A small multi-label audio tagger, trained from scratch: widths [128, 192, 288], 39062 training examples.
Rows from block 6 of a small multi-label audio tagger, named by matrix and row number. Rows with one number belong to one channel. Each number is 200 + 30 x the weight over its row's rms, rounded and kept within 0 to 999. All counts start at 0.
Before each channel's rows are labels from the 100 clips, of 14848, where the channel reaches its highest value: "strongest on" is what is common among them. Only what is clearly more common there than usual is listed. The data: synthesized solo parts of chorales (CocoChorales). In brackets: how many of the 100, against the usual share in percent.
# convs1: first pointwise conv (model.blocks.6.convs.1.weight, 192x192x1), inputs 0-95
# convs3: second pointwise conv (model.blocks.6.convs.3.weight, 192x192x1, transposed), outputs 0-95

strongest on: note A3 (100 vs 8.6); tuba (58 vs 8.7); note B3 (41 vs 9.4); note G3 (35 vs 6.2)
convs1.64,193,235,194,184,238,192,205,148,249,193,185,242,180,185,209,197,215,206,229,232,200,235,191,214,223,217,165,232,162,226,211,216,199,167,216,191,208,142,209,207,138,169,201,203,204,206,231,249,185,153,193,167,231,203,180,163,218,227,226,156,172,220,256,244,201,213,196,170,150,226,169,240,204,160,148,199,206,150,255,199,202,211,142,222,119,215,223,220,250,190,191,189,174,223,219,205
convs3.64,233,216,214,188,169,162,239,219,128,190,207,189,191,224,236,236,187,224,156,235,205,223,239,224,194,251,208,172,258,194,215,232,204,180,212,230,182,151,214,218,163,233,169,189,244,167,200,232,175,277,227,189,161,223,183,197,186,213,216,191,221,262,207,179,179,184,203,174,246,160,176,246,165,202,197,149,206,179,135,195,131,203,233,206,153,252,196,214,195,190,171,213,160,178,269,263

strongest on: note B4 (61 vs 9.4); violin (41 vs 14); note C#5 (31 vs 9.9); note C3 (29 vs 0.6)
convs1.184,191,254,181,190,217,194,204,151,187,182,189,229,222,182,152,188,188,115,178,177,220,172,209,214,208,216,182,198,230,189,207,239,214,185,186,170,192,162,245,242,252,162,132,208,180,212,223,209,215,148,170,250,164,153,187,248,248,202,182,158,208,223,211,191,170,199,206,209,167,192,191,151,241,162,233,197,175,167,204,211,200,195,191,194,180,195,206,187,147,227,223,223,194,171,218,174
convs3.184,206,168,213,165,179,251,175,210,196,227,166,205,222,155,189,190,224,150,205,250,194,199,210,231,164,223,221,210,210,192,215,182,204,216,200,177,276,233,188,230,184,181,210,231,197,166,212,178,209,145,254,195,196,228,166,203,155,278,215,230,185,212,206,204,219,218,182,211,244,228,224,194,171,180,219,150,217,255,190,165,210,174,185,230,186,210,219,199,166,168,259,221,215,204,222,194

strongest on: note D5 (89 vs 8.1); trumpet (36 vs 8); note C5 (36 vs 10.4); note E5 (32 vs 7.4)
convs1.109,249,168,126,179,233,243,211,177,130,224,231,221,123,170,207,185,172,192,162,209,214,195,201,157,118,202,198,188,219,179,209,218,182,222,233,188,213,196,193,185,230,229,198,189,154,233,194,235,170,196,164,161,193,215,250,198,223,188,225,203,209,213,275,188,158,173,207,215,212,150,233,259,200,173,165,171,186,212,209,199,192,231,190,266,220,158,212,174,198,193,198,171,197,216,175,205
convs3.109,165,152,256,212,222,232,207,217,248,236,214,206,236,249,274,183,188,249,209,165,189,165,174,187,145,253,154,186,208,174,168,180,170,198,161,245,219,225,201,183,197,201,220,196,192,245,262,177,211,183,167,211,174,232,149,187,236,189,225,180,232,140,182,168,167,184,190,213,243,165,148,183,224,213,197,200,173,248,194,224,215,192,227,206,200,194,195,184,211,150,228,223,186,208,167,218

strongest on: note E5 (73 vs 7.4); note D5 (35 vs 8.1); note F#5 (28 vs 6.9)
convs1.118,230,210,213,204,171,150,252,191,233,205,205,217,202,207,167,211,193,151,197,234,139,167,199,214,257,187,220,189,218,209,192,197,180,193,188,168,203,183,227,151,228,150,166,188,205,127,253,203,180,185,195,191,191,191,174,195,194,248,175,220,224,177,186,212,191,254,155,237,165,195,214,236,165,196,122,214,159,178,211,258,231,204,174,234,188,207,227,220,179,188,180,200,138,216,168,138
convs3.118,232,171,205,225,205,245,207,223,205,196,183,231,213,202,209,190,173,207,192,201,287,204,176,200,198,219,226,208,210,175,179,194,250,226,217,206,223,228,178,195,204,160,204,172,168,220,185,216,235,172,208,219,210,230,171,169,162,164,163,224,209,185,153,173,185,202,281,199,186,222,207,165,167,199,159,195,169,195,178,152,273,179,187,200,227,161,198,184,200,188,205,206,205,194,213,172

strongest on: note F5 (69 vs 7.8); note G#5 (31 vs 3.8); note G3 (31 vs 6.2); flute (27 vs 8.6)
convs1.88,160,193,172,147,187,172,166,166,233,196,218,160,174,181,186,187,273,177,182,193,227,207,249,262,200,185,171,205,201,215,188,170,168,190,211,168,206,186,213,256,189,217,176,190,164,189,228,191,218,206,164,232,186,141,175,222,197,206,228,224,259,197,258,188,279,197,196,263,195,201,167,193,208,217,229,158,244,227,183,191,177,216,205,255,245,209,225,188,167,220,213,202,175,274,226,169
convs3.88,202,240,229,201,225,191,227,203,252,241,166,236,201,185,173,231,249,228,220,160,244,152,232,226,221,164,183,240,228,177,190,219,165,197,154,209,197,155,183,177,180,192,194,229,189,177,228,212,191,227,251,191,190,174,239,189,203,183,211,218,185,266,137,197,242,206,242,168,174,152,153,200,174,150,199,220,230,220,237,250,202,205,156,230,238,184,210,180,241,208,233,197,249,224,196,172

strongest on: note E5 (100 vs 7.4); violin (89 vs 14); note F#5 (41 vs 6.9); note D5 (27 vs 8.1)
convs1.150,140,237,195,224,184,188,200,183,218,205,237,164,164,231,180,156,191,160,204,192,152,188,199,128,162,219,208,204,219,148,253,172,285,172,178,200,150,154,203,213,229,184,233,239,157,223,269,158,228,171,207,188,209,172,245,254,227,213,201,165,270,273,204,170,228,210,194,200,160,226,246,214,239,226,207,190,158,183,202,161,205,186,202,181,201,189,167,196,182,206,227,174,190,146,222,197
convs3.150,200,173,254,181,193,255,193,195,226,197,195,202,153,179,223,206,222,183,190,172,195,219,186,186,224,238,213,210,201,185,207,228,184,251,244,227,228,247,153,243,152,191,176,144,192,238,179,177,193,209,240,159,213,216,182,198,189,198,231,222,195,266,173,183,193,178,226,200,264,161,214,217,202,165,190,190,188,220,182,180,162,175,187,215,195,185,228,168,229,115,192,186,178,176,176,177

strongest on: note B3 (58 vs 9.4); bassoon (29 vs 8.6); note A3 (25 vs 8.6)
convs1.54,176,231,243,200,198,158,217,159,201,185,167,235,194,170,200,184,196,156,239,187,165,198,167,192,209,184,197,193,209,172,161,228,243,217,198,214,242,250,213,208,227,175,205,140,220,200,155,217,205,132,220,186,223,218,211,172,222,247,230,151,153,202,317,239,210,172,184,212,201,219,216,163,213,192,207,193,252,205,176,242,157,174,165,196,197,238,215,275,153,255,206,186,207,239,187,229
convs3.54,168,172,172,168,250,198,198,207,126,172,257,248,210,228,178,235,242,199,238,166,193,154,238,206,198,198,236,198,164,209,176,195,186,176,194,186,217,196,209,193,189,197,241,273,236,210,208,207,170,161,205,170,231,214,136,168,217,161,212,215,192,94,220,147,245,196,188,241,210,212,203,191,166,134,208,211,151,202,224,212,179,160,224,169,206,237,210,255,210,233,202,188,151,202,250,171

strongest on: note E5 (99 vs 7.4); violin (66 vs 14); note D5 (47 vs 8.1); note F#5 (39 vs 6.9)
convs1.5,213,263,160,231,196,249,188,238,174,202,180,212,203,205,190,172,200,213,233,217,172,211,145,138,164,204,169,239,219,161,174,196,231,215,197,179,228,209,239,252,230,234,207,221,167,220,176,197,234,230,182,226,210,230,172,261,229,212,213,187,188,235,158,173,277,242,177,191,213,184,208,186,222,239,167,246,193,178,160,177,159,127,191,223,248,163,209,191,193,216,181,221,218,205,200,170
convs3.5,186,189,213,189,224,171,226,229,172,199,199,184,189,219,254,194,244,259,209,182,205,210,216,262,174,162,128,186,230,127,201,136,182,175,140,195,148,212,266,230,174,186,203,191,205,184,194,188,179,254,212,205,195,220,178,231,162,176,255,163,208,201,202,202,160,170,160,138,167,247,178,212,243,222,244,190,183,213,187,207,186,255,241,197,139,208,201,234,189,178,203,184,233,222,188,188

strongest on: note D5 (99 vs 8.1); note C5 (46 vs 10.4); trumpet (33 vs 8); note E5 (30 vs 7.4)
convs1.142,234,159,184,213,216,230,217,167,219,227,195,218,187,153,145,200,162,223,199,261,203,163,209,166,195,195,236,205,204,218,179,252,196,258,263,166,213,214,250,202,234,260,226,234,182,203,196,198,163,211,217,159,177,211,255,165,200,166,199,180,170,188,245,202,214,186,187,205,214,218,216,177,152,146,172,157,229,227,169,189,180,184,205,231,160,230,175,194,138,192,209,171,143,207,176,244
convs3.142,223,202,175,169,206,181,208,161,181,287,135,205,135,221,208,242,235,134,213,212,169,281,204,204,227,181,206,219,213,171,206,172,164,218,228,191,237,216,176,194,201,192,149,212,228,162,187,224,199,172,211,297,195,221,247,195,210,198,207,197,216,179,199,191,230,152,234,159,249,166,194,173,155,177,191,188,218,150,164,211,241,201,252,198,250,218,200,144,221,182,194,161,204,191,162,162

strongest on: note F5 (100 vs 7.8); flute (51 vs 8.6); note D#5 (40 vs 8.6); note G5 (37 vs 6.3)
convs1.36,147,215,220,198,179,141,210,178,217,190,197,167,177,211,200,186,238,192,188,233,244,120,222,184,134,208,154,204,215,268,157,160,99,235,224,167,235,196,212,205,220,168,212,160,215,183,190,169,225,172,207,220,173,155,158,199,182,171,237,179,246,227,233,185,218,209,248,233,179,189,207,224,189,157,209,186,257,207,154,229,170,129,209,234,215,219,193,230,155,216,170,235,148,186,166,190
convs3.36,163,227,174,212,202,219,227,190,171,186,267,167,199,209,227,157,129,213,202,160,188,238,202,172,213,213,204,210,272,235,189,194,235,170,211,189,185,226,238,227,210,191,177,229,190,146,212,207,200,190,228,184,158,238,187,235,176,206,185,219,242,149,189,262,193,213,177,243,183,190,228,206,184,177,206,190,145,214,188,189,130,183,188,184,207,198,193,219,151,195,220,216,224,190,249,177

strongest on: note A3 (57 vs 8.6); note A4 (41 vs 8.7); tuba (37 vs 8.7); note B3 (27 vs 9.4)
convs1.59,211,188,229,205,166,238,227,226,202,163,189,172,214,149,178,207,241,198,213,288,199,229,224,242,234,196,226,211,244,200,191,201,239,156,198,237,242,198,217,213,195,162,220,225,226,198,238,229,192,160,175,165,195,202,213,166,201,203,195,208,183,168,239,181,195,210,203,148,198,225,199,231,256,219,210,170,165,214,217,185,259,207,186,192,177,263,218,145,269,231,180,188,176,118,264,180
convs3.59,220,186,197,221,155,220,182,220,160,204,253,217,164,223,173,235,202,157,195,272,154,177,195,195,245,195,231,237,163,201,147,226,211,177,217,199,227,197,218,196,217,239,209,220,226,203,157,200,254,208,231,200,229,186,172,226,189,207,244,190,197,187,191,227,265,214,171,233,180,151,195,148,109,202,238,213,199,216,179,227,147,217,235,191,153,200,211,236,174,212,224,214,218,201,282,231

strongest on: note D5 (46 vs 8.1); note C4 (38 vs 10.7)
convs1.58,217,155,182,161,163,165,218,191,244,209,173,185,219,128,144,200,205,154,211,202,235,146,166,203,209,172,178,232,282,242,193,200,191,236,223,251,227,156,213,237,265,235,181,206,176,186,200,198,192,219,183,227,182,291,225,158,226,214,242,194,168,190,228,204,188,194,192,297,224,195,211,230,170,242,201,178,147,162,185,237,192,233,198,202,184,224,180,153,201,227,209,236,274,244,188,239
convs3.58,214,170,215,186,229,198,200,204,187,195,153,192,235,240,227,180,191,238,189,162,285,148,184,180,196,162,142,263,177,195,153,220,175,226,167,180,148,180,217,193,274,220,182,165,241,213,215,200,158,230,182,217,166,200,196,215,200,213,216,175,215,154,125,188,124,219,221,141,115,192,200,185,174,200,209,238,162,215,223,186,245,206,187,190,190,218,215,187,245,194,211,241,219,243,249,159

strongest on: note E5 (78 vs 7.4); note D5 (38 vs 8.1); note G5 (33 vs 6.3); note F#5 (32 vs 6.9)
convs1.57,206,173,246,162,237,155,204,176,198,177,189,252,225,171,151,225,215,188,130,162,156,187,213,235,172,205,243,199,204,263,223,168,168,211,181,170,148,167,167,159,197,161,249,176,190,190,227,189,178,178,163,183,249,276,179,165,213,199,215,230,181,196,254,211,194,206,181,263,203,210,211,225,173,244,159,99,189,190,233,150,205,218,175,226,123,241,198,185,156,216,192,214,211,239,219,192
convs3.57,212,178,150,215,218,181,249,244,214,239,200,192,197,205,239,146,232,244,188,203,202,232,197,235,222,185,205,167,214,179,179,159,181,213,171,190,236,191,202,198,199,219,193,205,205,181,239,188,173,230,197,184,188,218,169,262,151,219,216,194,214,233,138,180,184,166,169,195,164,260,175,187,257,216,176,277,188,199,185,173,229,270,239,242,150,236,157,210,176,220,192,162,222,199,213,157

strongest on: note B3 (100 vs 9.4); tuba (42 vs 8.7); note C#4 (42 vs 12.2); note A3 (34 vs 8.6)
convs1.148,254,151,210,166,203,158,225,153,202,187,118,218,213,136,223,179,199,119,247,227,236,202,222,192,165,184,191,203,241,198,220,207,180,250,182,183,159,202,190,220,191,171,198,136,223,216,220,258,168,229,174,140,235,238,226,209,264,205,184,145,180,182,200,245,253,210,153,209,173,217,157,264,185,271,205,255,223,189,180,183,217,218,232,222,191,220,196,226,161,240,173,166,178,215,257,166
convs3.148,163,161,187,229,209,197,158,223,180,179,173,160,248,223,195,198,208,286,181,185,241,221,188,222,180,229,190,223,186,263,210,235,171,210,223,254,193,214,201,171,177,233,179,127,206,208,179,193,163,186,211,215,168,185,218,209,227,164,174,170,214,217,218,288,215,188,181,209,185,188,131,191,200,224,154,159,207,222,185,212,211,163,198,153,168,217,219,236,203,178,147,215,151,224,207,275

strongest on: note B3 (75 vs 9.4); note A3 (31 vs 8.6); note C#4 (31 vs 12.2); tuba (26 vs 8.7)
convs1.2,169,195,151,235,174,201,173,205,201,200,245,194,255,216,192,190,231,232,189,196,137,182,264,172,215,200,213,178,255,200,174,173,129,202,183,155,148,212,190,142,201,210,166,190,203,239,231,194,227,238,181,278,108,148,218,194,174,186,184,230,207,201,253,201,157,204,170,221,242,198,235,219,192,175,184,166,174,165,206,198,200,189,191,272,210,169,210,142,203,206,224,253,197,182,211,229
convs3.2,177,185,197,258,181,243,160,249,190,213,154,167,217,235,270,186,180,262,203,174,238,200,175,210,151,192,172,141,243,224,218,233,222,176,134,204,219,166,220,168,239,244,170,162,239,177,113,155,165,170,194,201,202,224,216,191,209,249,215,142,185,206,198,250,222,173,192,221,177,224,223,241,207,233,201,162,262,196,234,223,193,188,168,215,225,216,199,216,212,231,168,234,203,226,239,269

strongest on: note F3 (99 vs 3.7); note A#3 (52 vs 10.7); bassoon (42 vs 8.6); note A3 (42 vs 8.6)
convs1.154,181,266,162,181,236,229,195,163,204,142,232,213,227,123,190,186,198,147,224,160,182,197,200,218,254,151,179,215,176,206,216,201,179,199,212,160,146,196,210,178,169,193,168,184,202,162,238,246,201,217,225,169,186,190,213,236,215,211,155,186,218,157,181,214,198,245,204,238,213,234,158,254,198,106,222,250,176,179,172,159,255,234,211,190,154,230,182,172,161,222,199,190,145,190,198,162
convs3.154,211,213,221,194,195,216,232,199,191,207,244,171,224,205,217,247,213,228,238,137,198,191,248,104,233,168,181,227,227,202,231,249,150,190,196,158,147,158,190,156,143,173,246,194,196,244,191,163,154,168,231,201,204,183,152,190,233,188,200,189,194,162,185,197,170,178,203,191,191,223,123,184,195,171,188,169,151,163,252,193,165,151,193,154,188,186,152,165,231,162,240,217,175,204,202,180

strongest on: note E5 (60 vs 7.4); note E4 (40 vs 8.9); note D5 (25 vs 8.1)
convs1.189,243,205,233,176,193,196,212,197,196,177,161,239,206,157,206,210,203,213,130,218,234,156,225,205,212,218,210,185,185,227,236,210,183,195,179,183,205,162,170,193,220,205,223,237,197,144,136,218,178,221,214,214,224,220,211,156,206,185,199,255,185,247,183,184,176,207,165,183,193,212,168,250,209,230,202,190,236,190,216,205,233,226,199,153,176,214,209,195,204,204,175,174,196,223,197,192
convs3.189,206,210,226,225,170,195,175,181,248,182,259,221,173,227,212,190,180,222,154,189,210,189,164,191,201,203,221,218,175,251,258,214,201,208,175,210,174,232,208,217,178,226,200,189,221,273,262,235,203,250,202,139,241,180,228,195,222,207,226,147,176,211,150,186,216,164,236,193,194,176,191,194,203,182,200,192,198,226,189,215,227,189,144,207,264,148,185,190,199,200,210,209,192,177,232,171

strongest on: note F3 (70 vs 3.7); bassoon (45 vs 8.6); note A#3 (34 vs 10.7); note G#4 (29 vs 9.2)
convs1.115,162,202,210,211,222,183,227,156,209,220,209,156,186,203,182,162,201,217,194,170,175,199,211,212,141,206,184,174,197,159,234,203,164,177,190,224,265,189,225,250,174,171,190,234,237,143,199,225,218,177,199,182,205,242,194,217,201,164,192,205,197,198,244,189,216,183,204,158,167,166,237,145,223,246,206,176,165,206,190,182,185,183,202,242,180,209,190,209,224,213,129,166,192,198,190,253
convs3.115,213,210,171,160,216,216,190,182,178,180,208,219,247,195,229,218,188,137,208,221,194,226,210,207,158,191,226,176,183,225,132,220,180,201,217,228,285,233,156,202,227,198,178,186,160,238,186,192,177,262,153,191,156,180,257,174,174,177,210,233,185,211,202,152,209,200,167,184,181,184,210,195,215,267,222,242,169,187,174,216,194,208,238,252,156,237,248,175,208,226,182,223,125,257,228,184

strongest on: note A3 (94 vs 8.6); tuba (39 vs 8.7); note B3 (35 vs 9.4); note G3 (33 vs 6.2)
convs1.190,190,200,202,187,196,254,195,193,129,247,196,184,182,196,231,197,162,180,222,235,215,231,150,218,242,188,216,233,257,180,222,195,261,148,241,194,200,232,232,188,213,248,201,203,173,213,229,179,178,243,199,200,222,195,186,172,145,231,225,185,168,196,264,187,243,222,183,218,199,222,154,179,213,146,188,226,241,210,179,204,176,167,205,234,155,252,183,208,184,211,204,207,218,174,187,225
convs3.190,245,215,211,208,167,158,233,209,203,154,189,226,187,229,148,232,227,187,155,169,202,214,248,194,193,224,188,217,260,265,193,216,196,215,229,218,153,202,208,163,168,219,211,151,201,166,194,237,255,180,201,221,153,196,216,234,183,215,208,236,124,207,242,207,218,179,169,164,220,237,199,178,158,200,213,152,256,192,219,187,215,243,176,236,237,145,120,207,197,214,179,184,184,209,170,218

strongest on: note D5 (58 vs 8.1); note E3 (41 vs 2.9); note A3 (25 vs 8.6)
convs1.19,202,158,166,204,223,177,222,200,206,194,218,201,207,218,206,204,153,197,226,203,228,151,244,196,181,205,216,178,301,197,233,220,253,225,223,226,238,179,238,182,264,218,224,201,197,226,245,231,213,163,171,152,206,160,245,198,173,257,204,169,220,182,244,220,169,191,223,193,152,177,194,186,170,237,188,197,184,235,218,216,192,194,211,218,171,189,216,173,142,146,208,226,187,271,191,177
convs3.19,222,228,169,211,179,207,180,224,234,180,203,170,197,212,197,197,228,190,190,191,170,235,168,255,173,205,256,219,239,192,222,216,175,245,279,212,160,257,155,190,178,186,198,185,194,183,170,204,206,131,185,230,212,212,256,248,234,189,188,224,228,210,179,215,173,185,166,142,220,174,170,231,165,154,221,188,191,180,229,202,178,179,187,208,216,221,256,142,233,145,189,199,161,142,200,273

strongest on: note B3 (100 vs 9.4); note A3 (48 vs 8.6); note C#4 (40 vs 12.2); cello (28 vs 10)
convs1.107,208,185,162,201,199,222,191,174,180,192,287,174,176,266,182,226,179,265,164,227,144,182,176,204,203,164,184,205,212,235,173,261,180,160,212,224,229,241,189,192,180,188,198,277,182,191,182,201,222,204,225,259,160,178,229,202,189,182,194,246,214,212,178,163,191,142,221,240,229,189,209,217,166,172,174,168,146,229,171,192,204,230,180,217,202,188,238,174,217,219,244,270,200,168,171,184
convs3.107,166,200,196,230,236,212,169,227,243,190,153,182,194,225,190,158,157,253,156,194,238,198,211,127,185,229,193,181,188,246,167,193,191,230,234,250,183,171,178,174,182,176,201,96,199,206,225,214,166,214,223,254,208,210,221,191,193,212,195,175,220,235,185,255,210,194,172,210,216,173,163,171,212,227,167,153,231,199,181,233,221,193,218,184,178,219,145,247,231,180,150,253,169,213,183,283

strongest on: note A3 (100 vs 8.6); tuba (51 vs 8.7); note B3 (41 vs 9.4); note D4 (39 vs 12.4)
convs1.20,204,172,199,156,230,221,219,198,178,242,148,236,224,199,165,245,188,186,272,232,183,170,223,180,227,201,172,253,212,199,219,189,223,199,233,245,225,131,216,238,197,165,186,201,196,228,196,226,167,162,208,216,213,202,222,160,251,198,233,161,221,181,278,188,172,189,219,209,224,203,180,245,224,181,188,249,170,159,223,223,215,182,184,210,125,191,186,201,191,199,209,171,152,197,173,177
convs3.20,201,238,195,179,220,193,151,214,230,171,247,206,211,163,204,213,204,227,224,224,167,224,148,221,223,145,215,205,219,202,216,179,184,225,183,229,162,231,184,191,181,140,230,229,184,180,222,221,114,151,152,211,238,206,100,165,183,212,210,231,212,228,259,200,225,220,249,209,141,185,174,193,250,193,238,246,182,213,247,177,156,222,186,187,248,204,259,222,194,183,179,158,245,219,195,188

strongest on: note F3 (89 vs 3.7); note A#3 (45 vs 10.7); note G3 (40 vs 6.2); note A3 (35 vs 8.6)
convs1.140,250,165,286,162,184,212,201,202,189,283,172,184,200,232,204,181,197,217,151,204,205,198,195,229,142,230,185,238,227,151,200,185,240,201,220,218,228,187,219,257,232,176,182,193,181,217,223,188,125,230,203,183,189,213,216,209,210,220,219,186,196,202,177,200,212,249,165,142,160,170,211,228,173,178,216,199,169,195,191,119,186,129,189,218,202,182,179,259,160,219,169,151,269,177,261,201
convs3.140,163,200,157,216,200,208,189,209,200,247,163,158,168,192,179,193,215,179,224,227,201,226,219,235,203,206,205,149,201,258,153,209,237,181,182,202,225,190,229,176,215,212,187,224,218,184,241,254,123,214,191,173,227,231,202,176,183,184,247,198,219,158,212,201,214,177,177,219,201,247,222,222,199,213,155,222,192,216,175,243,225,181,213,243,205,223,164,193,237,210,122,252,261,211,224,172

strongest on: note F3 (100 vs 3.7); note A#3 (50 vs 10.7); bassoon (47 vs 8.6); note A3 (40 vs 8.6)
convs1.120,181,209,211,193,215,192,211,182,225,142,264,143,244,174,237,289,168,122,228,157,213,221,168,202,265,225,212,193,210,224,168,187,188,241,206,229,136,179,224,172,152,199,211,201,221,174,202,212,257,226,198,194,185,203,229,216,198,165,197,256,190,165,195,205,166,208,223,282,215,208,164,196,207,204,196,161,204,221,170,211,237,220,214,140,171,186,197,184,207,200,245,179,196,228,147,186
convs3.120,188,227,196,208,220,198,196,212,221,263,178,192,234,214,225,171,228,153,226,273,205,182,240,243,157,180,203,163,203,271,188,198,197,205,246,210,289,182,221,165,239,199,210,205,196,225,167,209,161,212,202,206,212,202,234,198,160,238,245,174,177,210,216,157,186,191,188,239,173,220,170,214,212,218,167,206,193,210,193,237,185,212,201,283,197,314,211,175,206,236,181,254,189,223,227,183

strongest on: note F5 (63 vs 7.8); note D#5 (32 vs 8.6); note C#5 (28 vs 9.9)
convs1.70,267,209,199,183,176,248,216,239,225,235,202,223,178,245,200,222,158,237,231,163,219,213,190,248,194,153,220,155,209,179,218,190,220,121,194,221,182,168,201,182,165,213,168,191,223,160,182,181,212,189,168,181,182,212,229,163,258,220,170,210,160,213,181,199,178,204,193,199,234,161,163,137,192,193,190,197,159,145,223,186,208,196,142,188,215,201,211,212,182,193,198,170,197,199,217,178
convs3.70,163,216,209,184,214,205,180,259,202,183,231,157,233,227,217,246,184,191,195,212,215,207,203,188,199,174,208,211,207,199,272,171,218,214,220,195,239,268,254,206,167,183,220,179,175,168,209,206,197,205,157,237,173,223,129,205,169,212,174,144,218,157,218,175,160,218,103,207,189,145,181,214,195,239,232,226,167,236,140,198,230,208,263,162,210,187,200,217,183,196,193,209,194,211,181,164

strongest on: note F5 (99 vs 7.8); flute (58 vs 8.6); note D#5 (42 vs 8.6); note G5 (28 vs 6.3)
convs1.69,250,199,203,209,196,212,226,212,181,224,220,252,228,175,214,174,195,238,216,206,182,226,220,202,198,206,217,218,231,163,185,176,271,186,145,209,174,233,223,186,132,172,238,192,206,186,219,228,198,197,222,201,194,254,233,158,217,238,121,226,153,199,212,212,144,203,162,190,230,187,206,165,162,247,186,208,110,200,229,232,276,211,207,169,200,170,198,240,231,198,183,179,221,228,202,170
convs3.69,249,232,204,232,230,175,178,186,232,209,202,269,217,187,153,220,244,199,219,189,195,157,236,202,147,187,222,192,202,167,208,245,139,206,195,203,218,226,184,204,214,207,239,177,231,215,185,208,237,178,219,266,217,175,189,155,237,132,207,179,159,241,188,172,196,197,220,133,213,164,187,189,164,196,177,166,202,180,213,263,239,175,216,203,186,241,239,216,224,212,211,163,202,204,170,213

strongest on: note B4 (98 vs 9.4); note A4 (36 vs 8.7); violin (35 vs 14); note A#4 (29 vs 10.6)
convs1.37,222,216,233,177,223,199,179,183,207,155,171,170,198,155,133,222,279,244,212,257,194,143,231,192,169,202,190,212,253,244,206,225,223,205,191,217,209,154,262,204,209,241,206,156,227,171,227,177,207,161,243,228,232,188,221,188,221,196,230,249,193,231,209,221,238,192,186,204,273,189,213,155,200,266,249,250,212,213,195,218,155,172,208,229,186,201,192,221,250,202,194,198,166,174,198,189
convs3.37,166,193,205,135,193,154,227,240,198,184,250,193,214,182,210,219,247,170,268,167,195,212,210,225,150,224,229,243,167,194,189,183,199,205,192,210,190,207,178,257,159,201,156,230,202,206,181,220,236,213,197,179,253,196,215,168,276,188,185,204,192,171,239,262,162,211,168,186,199,180,191,233,229,155,240,217,221,205,175,164,229,144,218,186,219,176,213,189,174,205,214,152,206,186,147,210

strongest on: note A3 (94 vs 8.6); note B3 (43 vs 9.4); note G3 (37 vs 6.2); tuba (34 vs 8.7)
convs1.94,197,208,248,217,214,198,164,218,178,212,148,205,249,171,210,215,209,171,252,213,194,237,173,203,199,207,183,216,199,236,227,222,180,148,250,156,195,175,191,166,173,133,159,216,174,188,227,215,220,132,175,204,243,147,192,222,218,217,236,193,197,215,257,191,208,182,167,229,131,198,174,255,267,206,258,251,210,189,204,178,208,220,164,219,172,207,189,213,225,234,200,192,196,169,209,171
convs3.94,204,182,171,202,245,231,205,187,182,187,213,180,207,231,222,145,186,217,190,203,269,186,244,209,156,188,217,189,214,174,235,174,179,263,165,205,165,212,224,243,219,143,180,210,231,162,232,149,117,108,196,193,205,223,137,208,191,210,160,162,160,165,206,199,212,220,263,173,162,176,164,160,180,163,225,208,207,212,198,194,192,197,201,164,196,172,196,190,198,203,155,202,194,244,218,159

strongest on: note F5 (47 vs 7.8)
convs1.74,217,206,244,214,200,217,206,212,239,240,219,207,234,167,183,154,183,252,191,213,182,199,247,183,218,155,168,175,171,202,198,199,225,213,205,196,145,214,194,171,173,203,234,233,209,179,171,201,212,218,191,201,167,262,211,140,222,199,139,199,213,186,237,211,191,180,162,175,197,203,240,259,218,212,184,224,117,175,188,147,182,183,170,244,209,175,216,180,188,195,158,193,208,226,233,169
convs3.74,166,200,240,206,225,156,182,189,245,194,192,207,192,246,174,227,215,201,133,181,174,171,184,185,169,185,179,182,207,234,196,249,208,225,164,159,153,199,201,210,207,197,220,190,222,220,136,191,145,193,218,201,236,257,171,237,171,232,198,157,236,186,247,180,267,181,203,218,233,190,178,214,220,169,154,185,217,238,216,202,201,241,152,237,220,230,193,196,218,184,244,249,220,202,167,227

strongest on: note B3 (54 vs 9.4); note C#4 (34 vs 12.2); note G#3 (31 vs 8.4); note C5 (26 vs 10.4)
convs1.149,224,165,231,162,192,254,177,194,193,199,176,180,237,109,227,176,211,115,177,177,243,188,166,223,198,202,214,211,199,191,217,169,214,174,177,186,181,180,203,183,213,155,169,140,197,198,217,230,222,225,206,124,192,143,242,177,218,150,147,179,153,187,246,210,208,175,208,146,213,232,199,202,215,278,180,234,206,216,196,192,201,171,211,180,258,238,196,253,197,214,168,207,177,176,225,262
convs3.149,220,214,183,205,150,159,201,221,166,194,249,186,238,126,161,189,165,148,230,210,201,228,214,198,185,257,171,244,203,183,204,211,187,239,177,215,246,214,195,210,147,220,177,279,137,226,155,230,191,240,234,203,202,207,223,194,178,210,258,182,175,210,156,168,185,193,181,224,266,158,247,210,256,139,246,225,196,199,210,182,138,224,217,194,152,202,219,153,221,173,196,164,240,226,230,127

strongest on: note F3 (74 vs 3.7); bassoon (41 vs 8.6); note A#3 (37 vs 10.7); tuba (27 vs 8.7)
convs1.159,257,182,202,248,177,166,183,183,217,184,194,180,162,274,243,188,234,294,212,242,174,174,192,228,213,198,167,236,247,200,170,223,171,238,221,123,244,182,201,243,192,256,199,178,200,196,224,193,191,209,169,192,181,216,200,156,209,163,160,232,218,181,201,215,194,220,152,178,163,201,179,192,233,211,221,141,238,197,208,182,197,232,138,235,213,204,213,191,187,148,180,226,227,177,230,179
convs3.159,172,230,222,224,196,220,199,186,198,228,183,215,165,257,184,208,213,187,204,233,242,228,249,183,176,210,200,203,199,276,195,160,231,194,187,214,213,227,213,186,237,243,207,230,248,240,165,193,244,214,236,230,237,213,187,199,214,260,243,188,213,185,193,177,197,241,288,188,171,235,166,222,247,199,216,169,207,177,197,213,234,177,166,181,185,199,203,260,167,235,199,236,173,212,200,218

strongest on: note E5 (90 vs 7.4); violin (66 vs 14); note F#5 (42 vs 6.9); note D5 (29 vs 8.1)
convs1.101,138,165,247,186,224,137,207,186,219,174,179,236,188,207,196,195,225,292,185,228,217,183,213,215,231,172,207,228,142,166,165,208,183,177,160,216,176,194,207,180,211,268,117,173,213,156,206,216,168,194,190,165,241,188,154,144,133,206,185,195,220,246,231,199,210,235,211,186,211,180,205,211,168,217,192,178,230,200,235,198,220,204,192,252,247,208,191,247,204,196,162,185,194,215,188,180
convs3.101,197,212,153,227,219,167,215,192,212,220,219,171,242,139,207,184,180,199,212,187,195,234,202,270,168,193,164,168,198,178,154,222,183,175,178,200,192,256,239,223,174,268,201,223,203,172,211,196,167,227,232,177,167,168,208,141,187,145,154,215,193,184,191,223,178,185,193,186,204,196,289,127,218,259,230,202,248,208,193,221,214,181,217,227,207,202,259,231,179,174,174,221,210,211,176,212

strongest on: note A3 (100 vs 8.6); note G3 (43 vs 6.2); tuba (31 vs 8.7); bassoon (30 vs 8.6)
convs1.67,221,194,173,208,220,169,194,212,179,192,169,194,161,220,150,185,182,167,160,136,185,211,143,197,187,155,226,164,164,187,170,187,162,215,202,226,201,233,188,253,264,233,212,204,199,201,190,192,172,302,195,195,161,212,247,251,250,193,206,236,219,168,161,188,227,156,211,214,234,211,215,142,146,231,185,201,251,266,195,165,185,186,222,167,234,237,238,210,211,200,177,240,207,229,161,179
convs3.67,186,184,224,192,268,194,209,225,238,212,227,229,232,164,206,131,125,230,221,136,220,176,179,222,184,167,198,205,198,203,185,174,213,213,181,232,210,195,179,215,229,151,187,178,193,212,192,214,151,126,165,158,214,204,184,145,250,197,179,267,200,153,168,202,192,196,250,179,190,184,191,239,241,185,176,208,238,247,244,198,198,171,168,175,256,189,221,181,212,188,215,195,217,256,206,180